config.toml
train_examples = 15625
hop_length = 160
bias = "all"
beta1 = 0.8
beta2 = 0.95
lr_schedule = "constant"
warmup_steps = 260
Rows from block 5, named by matrix and row number. Rows with one number belong to one attention dimension. Each number is 128 + 32 x the weight over its row's rms, rounded and kept within 0 to 255. All counts start at 0. Numbers have three digits each. After the name is the row's rms in percent of the matrix's.
# q: attention query, key and value (stacked) (model.blocks.5.attn.qkv.weight, 576x192, the q third), inputs 96-191
# k: attention query, key and value (stacked) (model.blocks.5.attn.qkv.weight, 576x192, the k third), inputs 96-191
q.81 102:153114146091119116118113124145163128105168114064106102127155133120115115093163129173146104152123183137119186109184153124144135165129111153178178096090137129089107122097080138143189126095150095050142140072152102133131113123140112081162095177123135167118139131107147070118096115170099119127
k.81 090:117204118111140130127163121131120112140114153090196092155085110074171131118137118105130148165108118165077102162198107126168144208152148135087097080113134115057136106195094074177165139082122121109108140088198129132140171116135155137136153137122103159183131088094072086121138132085065158107
q.82 089:146185090123160115078133135119127179132146151163107138089162073122122093077146171148087092150105099085136154153151100141126140051134148142087137143119102096162142119175155148144171145111129195061118097125122164140133083142109149098096126099163158201086159072107118172100123147053136142123
k.82 093:145119150132148116160118089084152111115154156120127092123079179024155119104156151159120129143150187120162141178170130129130119162111109140197104108213098165088125137164119097161162113094148114092120131158098128132097109099143157120158110116121171142137094060135106093169054107164122140159
q.83 094:105154089069173122131121105151100166106133105102079125107155114129132115137139126109150126129087099137099193123057137175147142199172076101130113133161168130091170167089123106096166083089094134109110135115094133134170158074138186151141124152130121104156125119048141092184131134103125104142
k.83 110:138130148121171124086166155150136095127103100048141068103117158121105119127125135057127113171091150174113141227123062096099136150156107153114176122164120134069137101136161155079167138166117112137134150091122184115112124109070176113149098092180147186120159155095150077085171158143080127109
q.84 116:109108195167156063115183090205106135165161112068121121115142142136116104128074118134144120093098155176134110164138096117164100175120111144175164116150180104053123137135101147127159081120146123100122170152124113123086152100161163114111152130170114107228141164120146106136203104119154095115
k.84 123:140078131128083109130161158169205135117115060062099099096116180137165166148126137118119119110103084149164073119111049065139146173161147143096141055108097116132160126103126136069110138193089106087141098121115063152098146170132161119122083114137099108140159123130146185110186160108081111137
q.85 147:177098173144133108108161016187118131105119127127119064105126148172149100056107122150127170138137142164163132178169124104128103105104132109114108157074110124178080193106090169145110105218132134072124113177114118135145064134157141110176087099126143119167100137117114155119135045153161102157
k.85 088:121125147148158136119148107131067128133122121212141039209110140054094181116082122140108136152136147188095093121112206105177120084160093143138164143143149146130156099182152106154115150111124166136116131097116104136148154122110107124103148131131115127187103097096095102130161163154145118055
q.86 087:159122173150126119144127089112096138118108136177132093117141158108054059102135148116114101084098097157167158170139163134103127141165091133214120177112151148166110177173123161138094107165150131105078084123110116131139125104111146110134092147121110068132106169053153116141204128107128079147
k.86 118:098101149143101129178092119144111109213123088136091068111126166107125154109087153138174128163120119192136124118097166128136149100162149131156119100116086112144139141112164151102103141143104131156138089174136108107139199143124170157119112127167140078161167121052128110121211169127109117133
q.87 101:113134166141125082089121138183118147116200105113127159084085058114219186113097107111102096143158129117095144108128147057161144162080110131072134102121107145121103110126121147107157146049099125138156121177150150151084095108113163144147138145110170108189167128185080109050133144158138128042
k.87 099:101112148159129140164181168147160165018178082104098158129093138105169093119162153118121173134141152120135121133170123122154136218095101084130154108170125108187148124150129111126132122112086091111157180132140131129119052148135133086130092138076128086100083161139148092102094105145149127204
q.88 103:074103171133178123120132130174154173145127134055095068096094145174090115106110090123081088137161150134094211088083147097160167134136081125110124149145102106106100114078174129083145139072087158112099100079127093101159156081091133073141080106104151114140110131059132126108119153157189157139
k.88 101:127109097189156142112194114140125103123146160124181062197126122093131129120121131084099100185119143144108124198103093095127107110143116161110182140090097118054164078157105087128137084148082098148156147107179136063115094116094150135135145114116172167176086146080130133106143171124132139131
q.89 085:126073103123132135142132110153159103151182120065111143088153145158208133120139096122133129145128131125083139114145120127162068132137159137170177054184160123147124124131076098140151102138097100155143180158103167138069124135112136151120116154164150158122175147136147108138125116133142160140
k.89 099:129121109112100131153193114127120093139068125093089119175121145157184096109128193117150116153150117136110127139224122103134110171125154108129092137185112107144156147119141132117182148163164094071155106063163159180113152118150098124099121091118093163142154194100151064100086096150113131127
q.90 099:153111182110129125155140057122084148154121095096169072125149160159135106118128129107163172127137119130190127156135088106118094089123106106189140128136130122144118197120050100161113126130098114081091096079116115131109131117169107105171142162170110119106031121058136139134089092138072087133
k.90 094:161094162098165142148102105098115065171111149107166056135143123162081161151099127160150096082111125147142107124108096120170071131127139148129162136092133117081129115135136118118092149171134157170103106072165114158132173184114101097107157109159128158164150118052116111178182160120132108075
q.91 086:201151153111179122083149102102118164092155117127166082101110175072104112165173122131152086112126143112193110132148124049153079116139147102130163156131132098151129130118119137158102188091128062127160105130132135107128113169117077149139125198113132147134115128186112088150102107139123124130
k.91 094:113144137123140163163059089197128113137096182166121169133114106129078131093085185151137154133126149133123078105155129135155085105149113113174125115080146146144125121157145109167132166068114144128112125115091135116116153117136119101119174154133167117174111098159110124091124115125148136036
q.92 097:105109087114131189121112154155151142078132126119134082147141105155106128145190117138133126167150172134111094121098150158168162172097138132055137137120151158147106084068129116103161117133108082190167181106167089168208134112119116131109134137143123102071089135168127104164045135141125126127
k.92 105:098129088105166088085138115107132062108146150100125219093154128154121080105185128146116113101129116104081120137094157111077144142117093152112133212096134067126114156147143107103122106119142101094078146159127099151134121075086175068145145137180131149146102169173080151106086095158142132133
q.93 089:092176044101150161113125113178129125130124125150093087176109060150127157128129139120130112108158116088112087084129098104154177183087154121050117109145130115113088106062114107112122140116074072137127148135114116137122098117098102113151120125081119136104148138176136072155104125109071193139
k.93 102:154107076097167112112106140122133098069118183143133126071202137172094114110141176139099147099132137126101107137117116122101151114124139128135139188063133160132112161132126136142109067136113138087085145107140147151178129115109149086104122167187086079144080156170078138109079134141148126132
q.94 091:155106086123126150144071174032096108105084147120125211134190126159105148154127175156162145208164147178162147116162135147173171109116104089130096114095125128152151158116112047148066196151150138173111136061167137140149155100151124077055108141098145104090124074072113118115092136126128107126
k.94 092:142147120114134127088162118131116173110078114128141143095139112066144144098116086095155123106117133145123100127142204135103091094082160124108085076165164090120101130128108152127189100103087146162110089134179129083137084088122139174174112111105161140111194134154215098135090149145125135130
q.95 101:062111139165130145109140139204202150148103102119134170113111141162142170122106089092107117101063093152125176141091159110123178139111080156134135093145130117100106097104227136081117089090120118131142131165137124131164073115095127087128113091119136084171158183118104142120218166104172140110
k.95 093:109144092189099114076138138130121141113151138133155090168118127125109170136141165087107120215091185119109147146119070130128151113143040138128189146095099128112138117123152138137109073142102152112152140162166127068146091117147126074116115135093143130100081133164136167105204108137067130181
q.96 096:124107149123166113075175069151075108085189120114138138111082111141117129095083137144100122131130158097146190153142149103107120113082119110157187174111136099080105102149083059127080085130130190132109162158129144206162111112098199148150106130133107144165115162120063153076105132170148100163
k.96 083:169129094119115098133121139161101123177125136142137103116131142152127221153160154094102128123168166105127138059112155123096104161128097109150124138135141115084093163099146139138074152125185141131138057132206052091118120096145089165125185129102118131152107125102145138113131169132104110149
q.97 089:091156080132152117143130157136104175087154104150116079147126085147142139134092086138158119102103126142109097081156090138150105150115210116079204116148120171157086109104142100119095103079116118130107177201162178134145123139111136154154124122115166135168170151205137114147139115127114070127
k.97 084:114105092123111113102121117205184151093099159110164137104100114202088101120101137119151110091114146104118117144112084158124088123153153144069133090128121139162173126106168081098124083137125117087152156173118117194062089167125112067124085161171109193104169123127148147149100152137117137071
q.98 116:090085136172097139124154198090159218164077186103167108180126124130111125164138100142126083158114118131092096150106086153156109158139124127130133082161143137124153113168145109112213121109120129134131153069175112076050135131065098104087151158162141116073082130128151086131114166108085130084
k.98 098:089132151106157156147182111105159156110154185110056151154135138125158000086082082154140155156121066093127116155172128129154162101154153151180095166162110086161127118174135100152139123124079111124120189161097106114085165137080153177116113149142117125121097182131096120140086140150148122090
q.99 096:112141159108096077162088139160092170136115144131083115187145070130156088112130227196090149143185100148092120092162102091105135193102141118139150120138142173097153099168112140113195131114135160083134179076101137120018172146123121099097153145147094123134136116132135142061142133091078166105
k.99 093:079090150106121165136150158143162119089181104123161132081079155137128043120072101140149145158142172079087120125159114132159149155108143105098073172120160084167112092136133125075115101157128172138126157092133113150099155183122167144094146120126067104127058147112201111154123161167126102079
q.100 101:128141123101068096169165086153094132134118099153059131105117081162154072079122151151112161099134061118101095133155143086144111096150178126121159110100150177141124126153096167118103109100132154070124164159146136201152090145130145141161115119140064120163064117151114136103122147081125099132
k.100 106:176118148151114146058099142155121108175120129127120044114113102144122143148105142133149131131130148048132109086136072187088152161142137102129102144100154101169100117136180131128166114110138123098083107068120132108101119163151147170108092134068074184135097169151196133124154076145116151118
q.101 084:147104153064128143167157092185136153127175089138156050136081092098089137144107136144103150134070142126130179139171152083109097147103092107129111175093123105101141145200100145108158103122139131171122112132156103122104161087130137109139142118140099156121187119107087094088168149133129090154
k.101 085:111107139122110106154167164133129156143104100057147105118101103110146144177154114083098114103126124097096081105161104103106140177077095096170114146082151144132083171142114160134099109092103184172125086098141112120135099102122168118121148134107113159178115041101115170050127153093109184137
q.102 107:117078226137172158115140122104114129115131195115089131143081151092118163073157136124139130120118128108122105109179180122081139149087116136119091194177081078140098137169110106098145142147094096144124107127137114103083115176095147175164072102109127129074176150121085069137112103183065115203
k.102 123:108079146160114097168199132137131171142094173085148100135122117067141168112138126077091116114112060159138073097096125099139171168135140127091108125093116089084109114140167100159158087159109155179134133118070153098158155120157100126105148108162132104189177150133118085170135111146089123165
q.103 103:190145114143086122113113159164225127139090108148071132090141100146110090132105131154113168138101124137100133135103153097121181137138122119141132102096106148112123078191218169133149098110104098147093117145044114124140158104159152094177098151102140135187225094178122109081166104110112163151
k.103 093:159127184139092161096126151100128116138123063114163139094107063163142158113143130146124155120168169150102153130145126059173118100106141122115151086123177130186092154090104085067099083094148140181164111096169142126148168112141164123136127119135097113089156131154175128125130130097064101181
q.104 107:110148146156071151130109171085156141087157119106107123164065079109123069187107170128147161047134105156140040126093139136093134133115095145097109090079099123131164071125163140123114194110094179165145111117121111123172169115156155145131187086089138102133187137186164190122190133127133139083
k.104 110:143201218128125129150087115053151098146149108123077131118160153061151113140090171129186148063140142141181110104109133088172112150136134125062098151086116074142125103127131096142116109096161080137134140116139076158142147136061145089146149183178087122136098153160091093106126078183107136101
q.105 091:100158157200107103139106132113120150107133096186148191186153141109093143127144173149152164074071113145146107101129125093158102188124150077205127069098109156143122143136140065120179113153149148098158136117109115126141144205129191082104141135124102162177139118139117063247117129097153127118
k.105 109:070159144128095137131107167120111169107163087165174075148150119051106155177118126144150133106134078065188125104125119159098195192123119114111126052127083127122087104125106139108144168083125115105120176126099142126095108139092203116122143093158127126174126134146109060123101127066146166094
q.106 099:144084138076104087152081191113101156135115142142116113141129143124104084142138161163137133135081111156156131112121064228078119172120125116163084102143161148125108121206201154084138144127113096063080150049100136084107178127108165129059067150172089149105071121112136119134112118125099162143
k.106 098:054140126109134163117151118169140116122192066149127150114123098092126097164071074109097160154071093140130106158152139145161191114159168198120102148115129165174137141149132132129085105138110102111115172111106169191109160125105131180119158126176126131057078180124162115147115123099149176133
q.107 122:147109147169103166072183091161142080100144106104139125130101124142188051145106116087125118123220137122080117122167158089145136050116142116128159151148091125201060104137122130137078118101092090152112186162133139116204072117082149141129098133077136137131133144119114104181128086172173104158
k.107 099:231110135127117133149140145105099156146127163176172119137151106088120151119163193078116099138126160141102143111110123120118092097080110195069119125123167158128162075109173112167097137120166096133167107124178101054095147127157090085148150187124139149187162118190128120058181135177171135161
q.108 100:106128098121074163166164185110114144146117143134179080167163140123118077150213135093115090155099126155108068172149174098162162129161174148144139101129182179153152119121132112129136158147133048136118105113167132144099141122095061088115182140133130066078086134077161122116124158138118133081
k.108 110:132140136084139090117171120119148111126118097113075117166118102150162014086073100103119143112132049102155104140165090115193108132178146112123117210144090123139137143231111118156157131121072104102108152109098118105123148119092137122135109131121147154124123155144115089156114089122081136087
q.109 090:125060154095122145120097126125156138090135137140167160147091118129160131098141179092086110142113158126125160122180156130105122117053118156146078152116113156226109091145109164107121102134129114184182106114189147125103135106150083129054112110137143113104163141163136100106113135133119102137
k.109 102:074099115094141152136134139134122159111129141101075162135056152091097088122114102120093107112128079085104160158115097126117106165155137150076141192152111153144159093158078113124163194158148111169144123129075129089121163144198099121059147129124146158144151136141168109107139119146161129157
q.110 096:136098159197113175132164148136158122135087136095124103107203137166148167089177121117099156111171180162077089164143130115097145112182158163075135075130087149146056126124199121119128115138069053145104166167140110121109111142089060109154116170099145085113165165120162098147125093147165108138
k.110 104:137099123172087223128191134122150160100135159109107165134146115138168116102136114117074123091134138103129141142152083066154126055118140103071151071179180135168131117156143146085092139142117094127151187123162150104097113122061139122132128129172138091134158151112108088139129147150076082122
q.111 092:124099135142072131167143082140159096086116078188093176124130143145146158052125155178143110132189157097077131086139134090138109108168152128081120140120095097134129156106124165147155142112162125157136116146168086097116076179139140136211143100095096115113146116181136109063103121132132116131
k.111 099:104094146149132178095155142117139139116107192164123133087122153076150184100115165182139136136154122100104123138130105139124214102116069056140094115132094069144179110167117082127228151201153144185176120158099097134123113152189138093083129120157099115156188153148112144112108151123182078157
q.112 094:125107091148150136096087127181176132072145136143126129181074082145170107200045092146207108111164164100145158119134121136159064105142156117104123129117115126152126116147118168082142145103148139198125157113118147122164133123120171132043181134163141154128094135170094197147121126125059117073
k.112 105:158139153084144111135066127172145106064148174110153166155093169160108114175153110137155102193128145146137156123093124206157121067118089174197127171076072152145144133081111146132133120195175117155144095115101059101117171120197100103135098150096128169066154097142120153144130209176177098169
q.113 105:189142077110158151098151046146116103139148111086166115102111153158162208108155089101135144130112150089157105153158168173161114152165128145150149080121118121157148111025061136152107086123144177095134113148146117182180053110170123190112108134099150181156123109102063158141129122117132114149
k.113 113:173128123149106100135070131139079131149082127108130097169192129152109196127173197127195144125130144121130160115180159148103088136094110125168188165126161112089113171088161149137100123105152154100080121112193130118151109099153127132121118132142158122152158088094133116074153145142144148107
q.114 087:119096163097107172126139134160189158117121164112153087059150104107170122196152132073188135136182095127138153156110098135174136037154144098107107163168155069145115154138150146125142149146112125188144149091133174085097157061122106107083116168156169093091115141131117136170152143130071086097
k.114 087:133085104117115149138119119105107112122190171112149153088141130089061024155180085105106074162092141152110148146086085166105136122101176187068136101084202189185111101122085105129140127128106067196141109102139140066158121083101101098125094121096161112086117125161133126099162145086128118132
q.115 105:083122109080086110152094138101121195117081159176107094097127080143130094095111137135132135105128091112064142092091136126163129118174098128116112192080112137131156089166135172119156175119129169170162130147112147044143159131115147103171085103170113091123183073199144190102228132115096127135
k.115 099:141091091141128147106101117099147117083144165117117121088084161159061108114112135142153117165148118121121125204166124102141183079132139109122058096136104103160154101135085127075161159170092105172155123125055156160086090151166163143087077129147071099102096107156137112118120100124145093159
q.116 123:164123160144157113062144091126113125119122116084086134089084169128155141115103114133120142104127095085166103105143125148084141120108079109137112156141100093124073160177113164160086060145107152084100134155093145129176046115167161173142100129080106175148139110129133103142137097186164099184
k.116 120:169131125169121125123099157106099163173051141167197083124179131077146224171202144145087095154117144135123120060081151151094102123103081161125153090098151117106126115099198122166123103080139140140133113114112192104115127109188045141149116161109122143162112078153100140096120134140142114134
q.117 108:176189137135127098062102096138159108128194089086038148086121071134117130122120146155159142120134132126127134132121100114077103160105160139145178156164156112056125073154085161105122107079130192109114168139068122155100126092181181145141169135131136148121166143146175173099158137094084175146
k.117 109:115101183150161124112110107139148142179133129127100163111120153139147168135121131170145129145104193165133149065081125121122109100073141073154156112095161109124150130058176119147092093076088157107183073132116091186109152086159126124141170144159108141107089073074149169186105110067150100097
q.118 091:081094084127110124186107164082089127119148151163148176146167142140095075108166134138104138149154137170071119104088136162127142119125144129123155160171157123142132120153116093153120146076161088141110152088123115101049129146047131118142150105115089111107095155148189076105082112152112121163
k.118 097:108131100132139185110177124159139141136192135167092104143104158174113097105063128117156132131103110092131137186176111118158134087190160099154052143201077059136190154208114149114130124165134104110141137167087125101116132161120156146107152126136087104123121182137149140178175107140161169155
q.119 104:116128171119137165081130120093098078090152184161067120183149110124158160088113133106102107103137107115095140097155127126115145128134104166111138132095075127104101088129150154098124117192137151150137150191074118096164143197110146102103108125114111146162178118136128159176163124135200163163
k.119 097:195108102141097100107114129167116106091134133098154096160176186091136187195160213112077122161172115160121098102060109121136147114126114156113186081107125150130117100071130127072148141178127107122186170097073113122092110138146139085093132134130107098179096108133171054098088146161136073095
q.120 100:123198150133123098129128108081119106201110127060070072126161076094143139094142141147096103142150074109077153173142170135138144127179217159119174166174151125138122099155183149136168139100099110144083110120071151119149153117131118127159135126114133108143195092128130122104209107092120167103
k.120 100:158077154128099102089187109096165111141121054121196155044133113126131170117161210092108115120130137156099117092092141107105141131074166147102148078075147159058082142095112111075112091082121165192170098122137178154125121143178155170075134112118134104149098094147178083109124114159071137095
q.121 084:152115141106119103128120150158104136051114131158084116121068136162098143108080124149136198109160132150156144101094104052094110110140072108160144142105106100083149086156126082074133115098111148102141133139090111099131161230105197124127113129152037085147129146094119085096152135082093132120
k.121 124:057117119169137134156094182094087155181183116170199069125134141110155139164134071169141177213128107125131148155130098195145198117136151087150120082117141088128128087142158126132152088141124094156120116086138109105100169095106148136130160117132130120078168131084062092155150173112125140109
q.122 092:140089162117077124150146130063103176097138191115136097145092135095135092133176150069143097148113120134130183150114131162137149147095119154119087094138130114136081166133096123129182119141103145168158154047144140119159185071108093092088096096155103086102124133150172163138156157152085110108
k.122 092:138095149115147107156136097121126100116105115093150130123097097111100064178141128106082076114122054150101095132033105170169109118147171167070122115131115088097160113151091102160135119158097096133141165092086175141151155111120139081093118127121158126116122106112157111041094111117095074114
q.123 097:122087064094133140203120162140125154092160065121141097131044152153138182158117114108134150125125159130152123161112108145127114185211126113081116075101136106189134110129096120106165154126125113168086128094120131168118102120126126112064168145099153117060104138152124146052167165145075126154
k.123 096:083130150095133116121109104158183095137152121099114154093120115140133090154059107142101102151158082113109119159150081121166108087151167040179146143161119006174156191142135101139111117130150137146072102092094096114126119117104139117080081136130136155107143172083123158140089154118151138077
q.124 078:114127143104177089184094132135134134120052209165185119167122185118109137145181131094152166079075139143187069119123196159125140237176126106119104078127128185115162170179173081084120140169110144125163121167112104081062141181114104125074116094162123133133110117144163130160132095122142130171
k.124 093:094129114142094142162107124165160174074160073108108148131105124091127075121139070160143143155115139129157099175204119103160132161175094124143103079125058156112121119178126184130132102112124118113085134067093159149145093161062145118127075066114111114171150132105109103165140106103108112162
q.125 103:132161149129147078120108136111106110168183121080068165093110087089121101091067145152098146132116043159113160086107099102082157135089153137117152120115118119161152097180101164157117130106117176089102126164088134131164129101122172089151111092117143107183153155135087148088180112135172168179
k.125 103:140153151148120106128111117115143110172154099121169114090128144203104190146119158154118118115159187168130132089061173119126120167096171088099119076133139090128092195055163147105061095100139198119104060127140086143108118140162132145108164149107063146098073107144178159160094097148102143147
q.126 083:159141122108137082125096172184168164134100137141127135162110138104131080130113123174095142135098119152180089178099072125106158223120098125154129121080146126093183058152176150140175152124122122098109108154085140141102180143124131029086165129123118085146133100064129139080143133082140170107
k.126 084:121193131116101123145161121162179104085195019102128155120111127132173101103094079127071169160156136164112140144182151072167122090110133116167159097183102138130095146112126148130094123094082132076074164133143114151103140119082130143147135095067116146068098123130160129135097147106048088102
q.127 112:079133123126135107151115211112161168156116158119161177142139083116110095152108149109138099157074122144133164130099032156137156194122126126157110067117182193082159105161184127111160114108103164085155154077118171120130222114102120082109135072128152137151126156153157153106162168097154147074
k.127 093:076156145108131126146128093151219125097175112077109179112099108165148045085086060119131146132128092169151146155114138132180153156172181134107093144170089123126140146158112135123134110076098136063094166174074143141092123096071118193136096109123126121091088145154160129142084116125120127104
q.128 095:169088160167100107155151149132102130097159151158130120131127110129179143139124125091109167111139088158091124112178133136156187136150077160087148097090125097057169158186111170139151045128159114128175092153164107163204109064140130142173104113075155157156107057138110135107148142191115155106
k.128 096:156143164108126139108137122113179162169136145151123141143153046103178114119115143160096107142126097149071137129144193181116171090149104116022137094176155107114106086154106079101140104121126132157162109110102183081112127103156143114135118076193129151154091051154115153078114136164120100108
q.129 087:134107128162099149208085147115134184114106184182179108126147127094143134177181144124144142162116162147074088121148156157120137117210163116123129140155103136174148130111159141135089151078144131111146198137073170146134175139174103168155086160087140084104161079147109108143142156206166139089
k.129 113:159170130164141162074132140126100072130107158138123116126159139130121136104123148140154127162136141084173117090132141076151197126127176215187135108081159179152088159128165118084078166103123141087126145116143103154181126138127123168127119125143104112065072063160123101162189163169096111124
q.130 097:150116178126086176125112106128090107150167164137161178079107140149082127067109136182103073077137106165107138143165157152103153149105121119105124156156129118220136086139104103135158134102155088136115024155124114108100111182115119107145132108169090124101164095115060158151127134131105104138
k.130 105:115147125127131116159072107138045121101166167149172191085087097091028139091138140161140078100127136141128096147124149153084149081135118119071110136129073077215105121140098082131104121105144139117134076187152122076067151111138134087114190123150147129128123140119107176105130121136113136132
q.131 101:107159139155131164135193106149151123160129145115119136137116105174114126119142131142139162136147100110145098136090100116106159124114132150112057080151153090125116190053125118122159109095144121122101090181152185154110100148048143086151157154094172114149119207123098082171096151105157082079
k.131 108:121121113108078096146194104146136184119171122127100133090119167126142125111108119127115115105108075143109156119104104155100138144103154112090140098136141109126109140081072062131146107118132167069095113123114119149048137117145118097122113152135147176124090211080137127096066115150099143088
q.132 098:141113103101111170143093104127101101158155203118127116107097189160098151095067163199144135136180097139090187166157147158181129151108150147116118134155124056183159134151139130150165128079183144133165112155117149135154174029141177160128143105105156156155154113087131092147179115125165133136
k.132 091:166125113118142146079108057187104169154170153118196137101130096090122159125157068142152078161143141118156142114109117085141061128139120139164058143091111142164124091096088096168163130108118112102117124189138127049132061036135141122147133147135222168146120144087075067130128108114117104085
q.133 097:166135113132108169130114121111128082196140228114166108124168124065141155114126131150125120156087074058144125167151188113131138180119137104126152157077131140138122155137111117154163078125135184113144023145104108160149098141116110105143145135069153192114164103144146065119097109048079134096
k.133 105:178167110113084152121132070074121108168176130161100067077099132138112117073067070153159096129118123157146155102181162127131144107059154162208107146149155156140064134163110135147098106072138113128147055140111143123122105117141105080153110123168090083158142127184169067173109100102128073118
q.134 078:143028138116131170061119078172092132100069135075086097104125127136142169131070088110077104122139094117125157111149143077113097147150124135087077167129135064081094149106125177134090066105150141161096123128144188103120180151102106089128150088127156132148103154170135086114162150127099127146
k.134 097:148086165128105140145112078132143151091185133109152114213115196123140096117114101084146075120138153138088138115100096105103066153119102137090125136128092088102100130067112109129091050161135081143135127127129112074088116118148094122149137059117122116159139161148155108140120100114156147104
q.135 103:146135121133156125132111088122116138058155161111190198163100140135154107204131133094112093145144138136115109118145175105102185086101111130108067176194103149083137081109138152111137224067138167134109219164111118092067104097157151128117125081120135116096093167159060137123154140081144126124
k.135 111:128147133125146118118080094169199132090106182203205148135104157151143118098116113089148078143142102104118131168199116127092142119117102111109146180109139118127142159154101144134138203177130120131134212144155134143100109054144142169170151057098149103057134160206055108100108118094094166138
q.136 148:198146172164135083154128095139107170070122142097069117128095099102186133153132168164094112179143152176107106152123168106138180149174138098176125111142134137170109151102124122143093069097086149089143085081197184139130135083144127153130122095147148135110138141121141069110121077137134133133
k.136 077:088156116103139087148100178108162158112140159166172157125139084130095099080137138117140112147138116166065126116129157149081120139128093112054208122137171087145136120121106098152188127128134142118125195092155156100120138133139112109100155139154134153149110121060190148076187124138088164109
q.137 102:146134123168131129129110123118102222161122213142118152128164146122105109173133160146206071112125145061123095107099154166149200122109130169157103079092140184109137176137158136104100145118094084170133091157140159132098111148099153118080168137160163077084148088173056055093172114146109127108
k.137 106:136137204137150117143154171105116060120083098099109200164197171123160180125119077182163117143127131168161153153124133121160181141112158122139136129135089135086103103139141133077102138065137081127164112153127136199113136170115113192139141157121164101102146046192137084147180161111100162100
q.138 091:185130100086120123142108133126121088156146173092109161171141105128160102189139084142119205146144130140084119158148158116166199144111084124065138127045040141094103163115096118195147123062086144128149181136141118142140103104142167130157132116222084102113106162131123213122125105121086142124
k.138 102:179083138130111112122049120126159127131106171146125135124130146133170088114118123157111151174145126128089144070097158124140168158134109115201159165152179190103134072114135190034144106069118122126144151101149137102109136128145154142097151177092126110111131163135100196155126084139113152095
q.139 098:202141128154145152098141192121130089117120130193106095159174109130134142139143119073119043131103118159152123121056114113162165146149136139138151095129132155172139167165187120127115093175122139100160102102139161185133147117184155160174165133072155115130120110168143124187101138115136119128
k.139 094:146146154137103156132166174105194157065134086133149118145194091141168196144098132062088092160096150114136164104089123165122180115176110079120179088113178132087151132159145131125141099175169119088151109124128127192125137095108086121108093057156157147161105117115140113069109172126149107113
q.140 088:163117090194154125119129161102100121107148184185134106204093124183111113180096107145188065144138117063130132128130116136079116091112152111190197099159111136086138062152170125144077093065159151123125154088126113108131161059168120093162158132110099142175149170099125149165117117116079110073
k.140 097:128152148114059124133100113073123134121163142144122090193173110080147123169154132178154116127129078168113109065143091115146106095150133116155122135104163154068184189100146092122079126139130096072131122112131134136105129076136066142063129146125158103111119174127139091150119130097181054121
q.141 093:056148162150151141142096155136161194133117124140067095083125136125186145154167114116086075134113099138135114154142163110111124115103115111143161168131122121059125135098101145155105081150155153174132006117160154104100137061112088148104129106137115152142150120129135098141197144072099188163
k.141 100:093089130148076120061078141140129081127146130156113116112168108101110171124138079097118089121119104118126192139186119132122141105132144144129151077104132137083114186074124156123115120128051098130132072105110114165127066087134120109137141063138119150154130109174157125148180102095153098141
q.142 087:138116139108111149094152167066148137116120158128119140146140115093118113181133112183169092129174119182152119132110080163064138140075109136188133157101162137123115158079165141123073146164123144132119059101192167127048159128165141143109144117133170152139152152126132151147099129094098094140
k.142 114:148140188163063182149148154122117111059068126088079171143141090109123146115125168122177153180160156093118181101108081160119127093165136085153129078097110145098124106117147145065118148139138122135174068119127119127116125114123109110156121159131148128166120115115115100177175162104118119104
q.143 101:209105174131110091114174154147104146107095130058174148117128172098142160148117100145138142112120096143090112131108134105135116130091086148118195113094124101069128103136114146129112093106084136143149061171055123140034129132144116150134106155112123143144077113133048139081118124144123148204
k.143 109:205151169103077108115158151159172113116126152096149161115165186143135120138091145094158149161112167142064150150123133145123080123125134100084095104142114084091094164112103146115146101135164166151134072148129143131090106118151169160201138166145151095142110097152142121068151099139136180188
q.144 099:124168148089150107198070076103111058146116075165160146108148167117110136111138132108185154119073116104146110155163129186079090143130064128119136177132107168061172107126132103158132164138136123070147161128061152130070106126138114122122102161161088129108135063047110184104143111123149124160
k.144 101:164086118091189095090083123107059167139121145151167118052105087171079133152151116143168129173101124151152162170133178126105110092132125110113125143095133171136097136130145159129093165143095162092084161135194128124097099087157121138102133223152167097075146105048092193121157120130135161105
q.145 085:096086115145120148098091183133129172108163061121103128140109089133158125109152124143086133192161168144145160147070079093181140082118111066128135144125168107128101126136128154120159187124149149141170093110185073127155138098140107125122101065102163126116141130198183161155122117056105140142
k.145 099:116152168151129170097146112199140109110133082150098080169113145136161126135115101113130144134192160084155164119111103123134096150196128096184139135141104122098203131070123146122152154126108079157142087139113138115160098133172135147152141052107148132164155106207111114185111090100160102133
q.146 092:126119177151146117089128102100150223130146128142094173097114080152157124119164106148107065091137107128110066118185150198063133117062163124109126137063092111099154120139120141128122224152126140129078209149086176121146157173133127128095105116095111129148156102110083116116112106038140133129
k.146 101:145181156092139142169126144131094064072113127160100137153138161099066121163174135138097113093096119120068088134139145086103108093094079071085102100163141071170131129166129176066067226140130104101124192102103101180123118158134101177175153123142071093209147103135060105127069106089121112112
q.147 097:130118132145143129106117112124086176121114165154143160094162168119120093116101151156124030184129121184143103147170133126149176114096214064129102153189172135092114108175074139123174117151122170162159000139122079136100167118119136115117175160141169055120120142081095068157107149097094115131
k.147 092:107136162146101092121093118059060120062163147165155152076207078105131134086123097157140009082144109143124103124124124127106165116163167102141133107115057103101134135187093126143116116148168125164109074154108122126092112130168139135082167212130153145127132158076113071122154127101135153148
q.148 198:231155155216115103130132096137078154051116136135107123116115098133135136140133141142108089167125145163099103163088138103119176120166140104197155126132167150189111171112150143147100090125101129157122068096168209160121163119161127139151122122114106136107122140154094073104091074096149121139
k.148 070:092138154094111097190090198102162142124143139156162201122136087101065102112134143133155102147143140187080146118068122184092115159118125063060198114120168071141125129127106122160133165172161149140124133159165150131064154160168084114119132142182153129146123094105154144086146150104112119116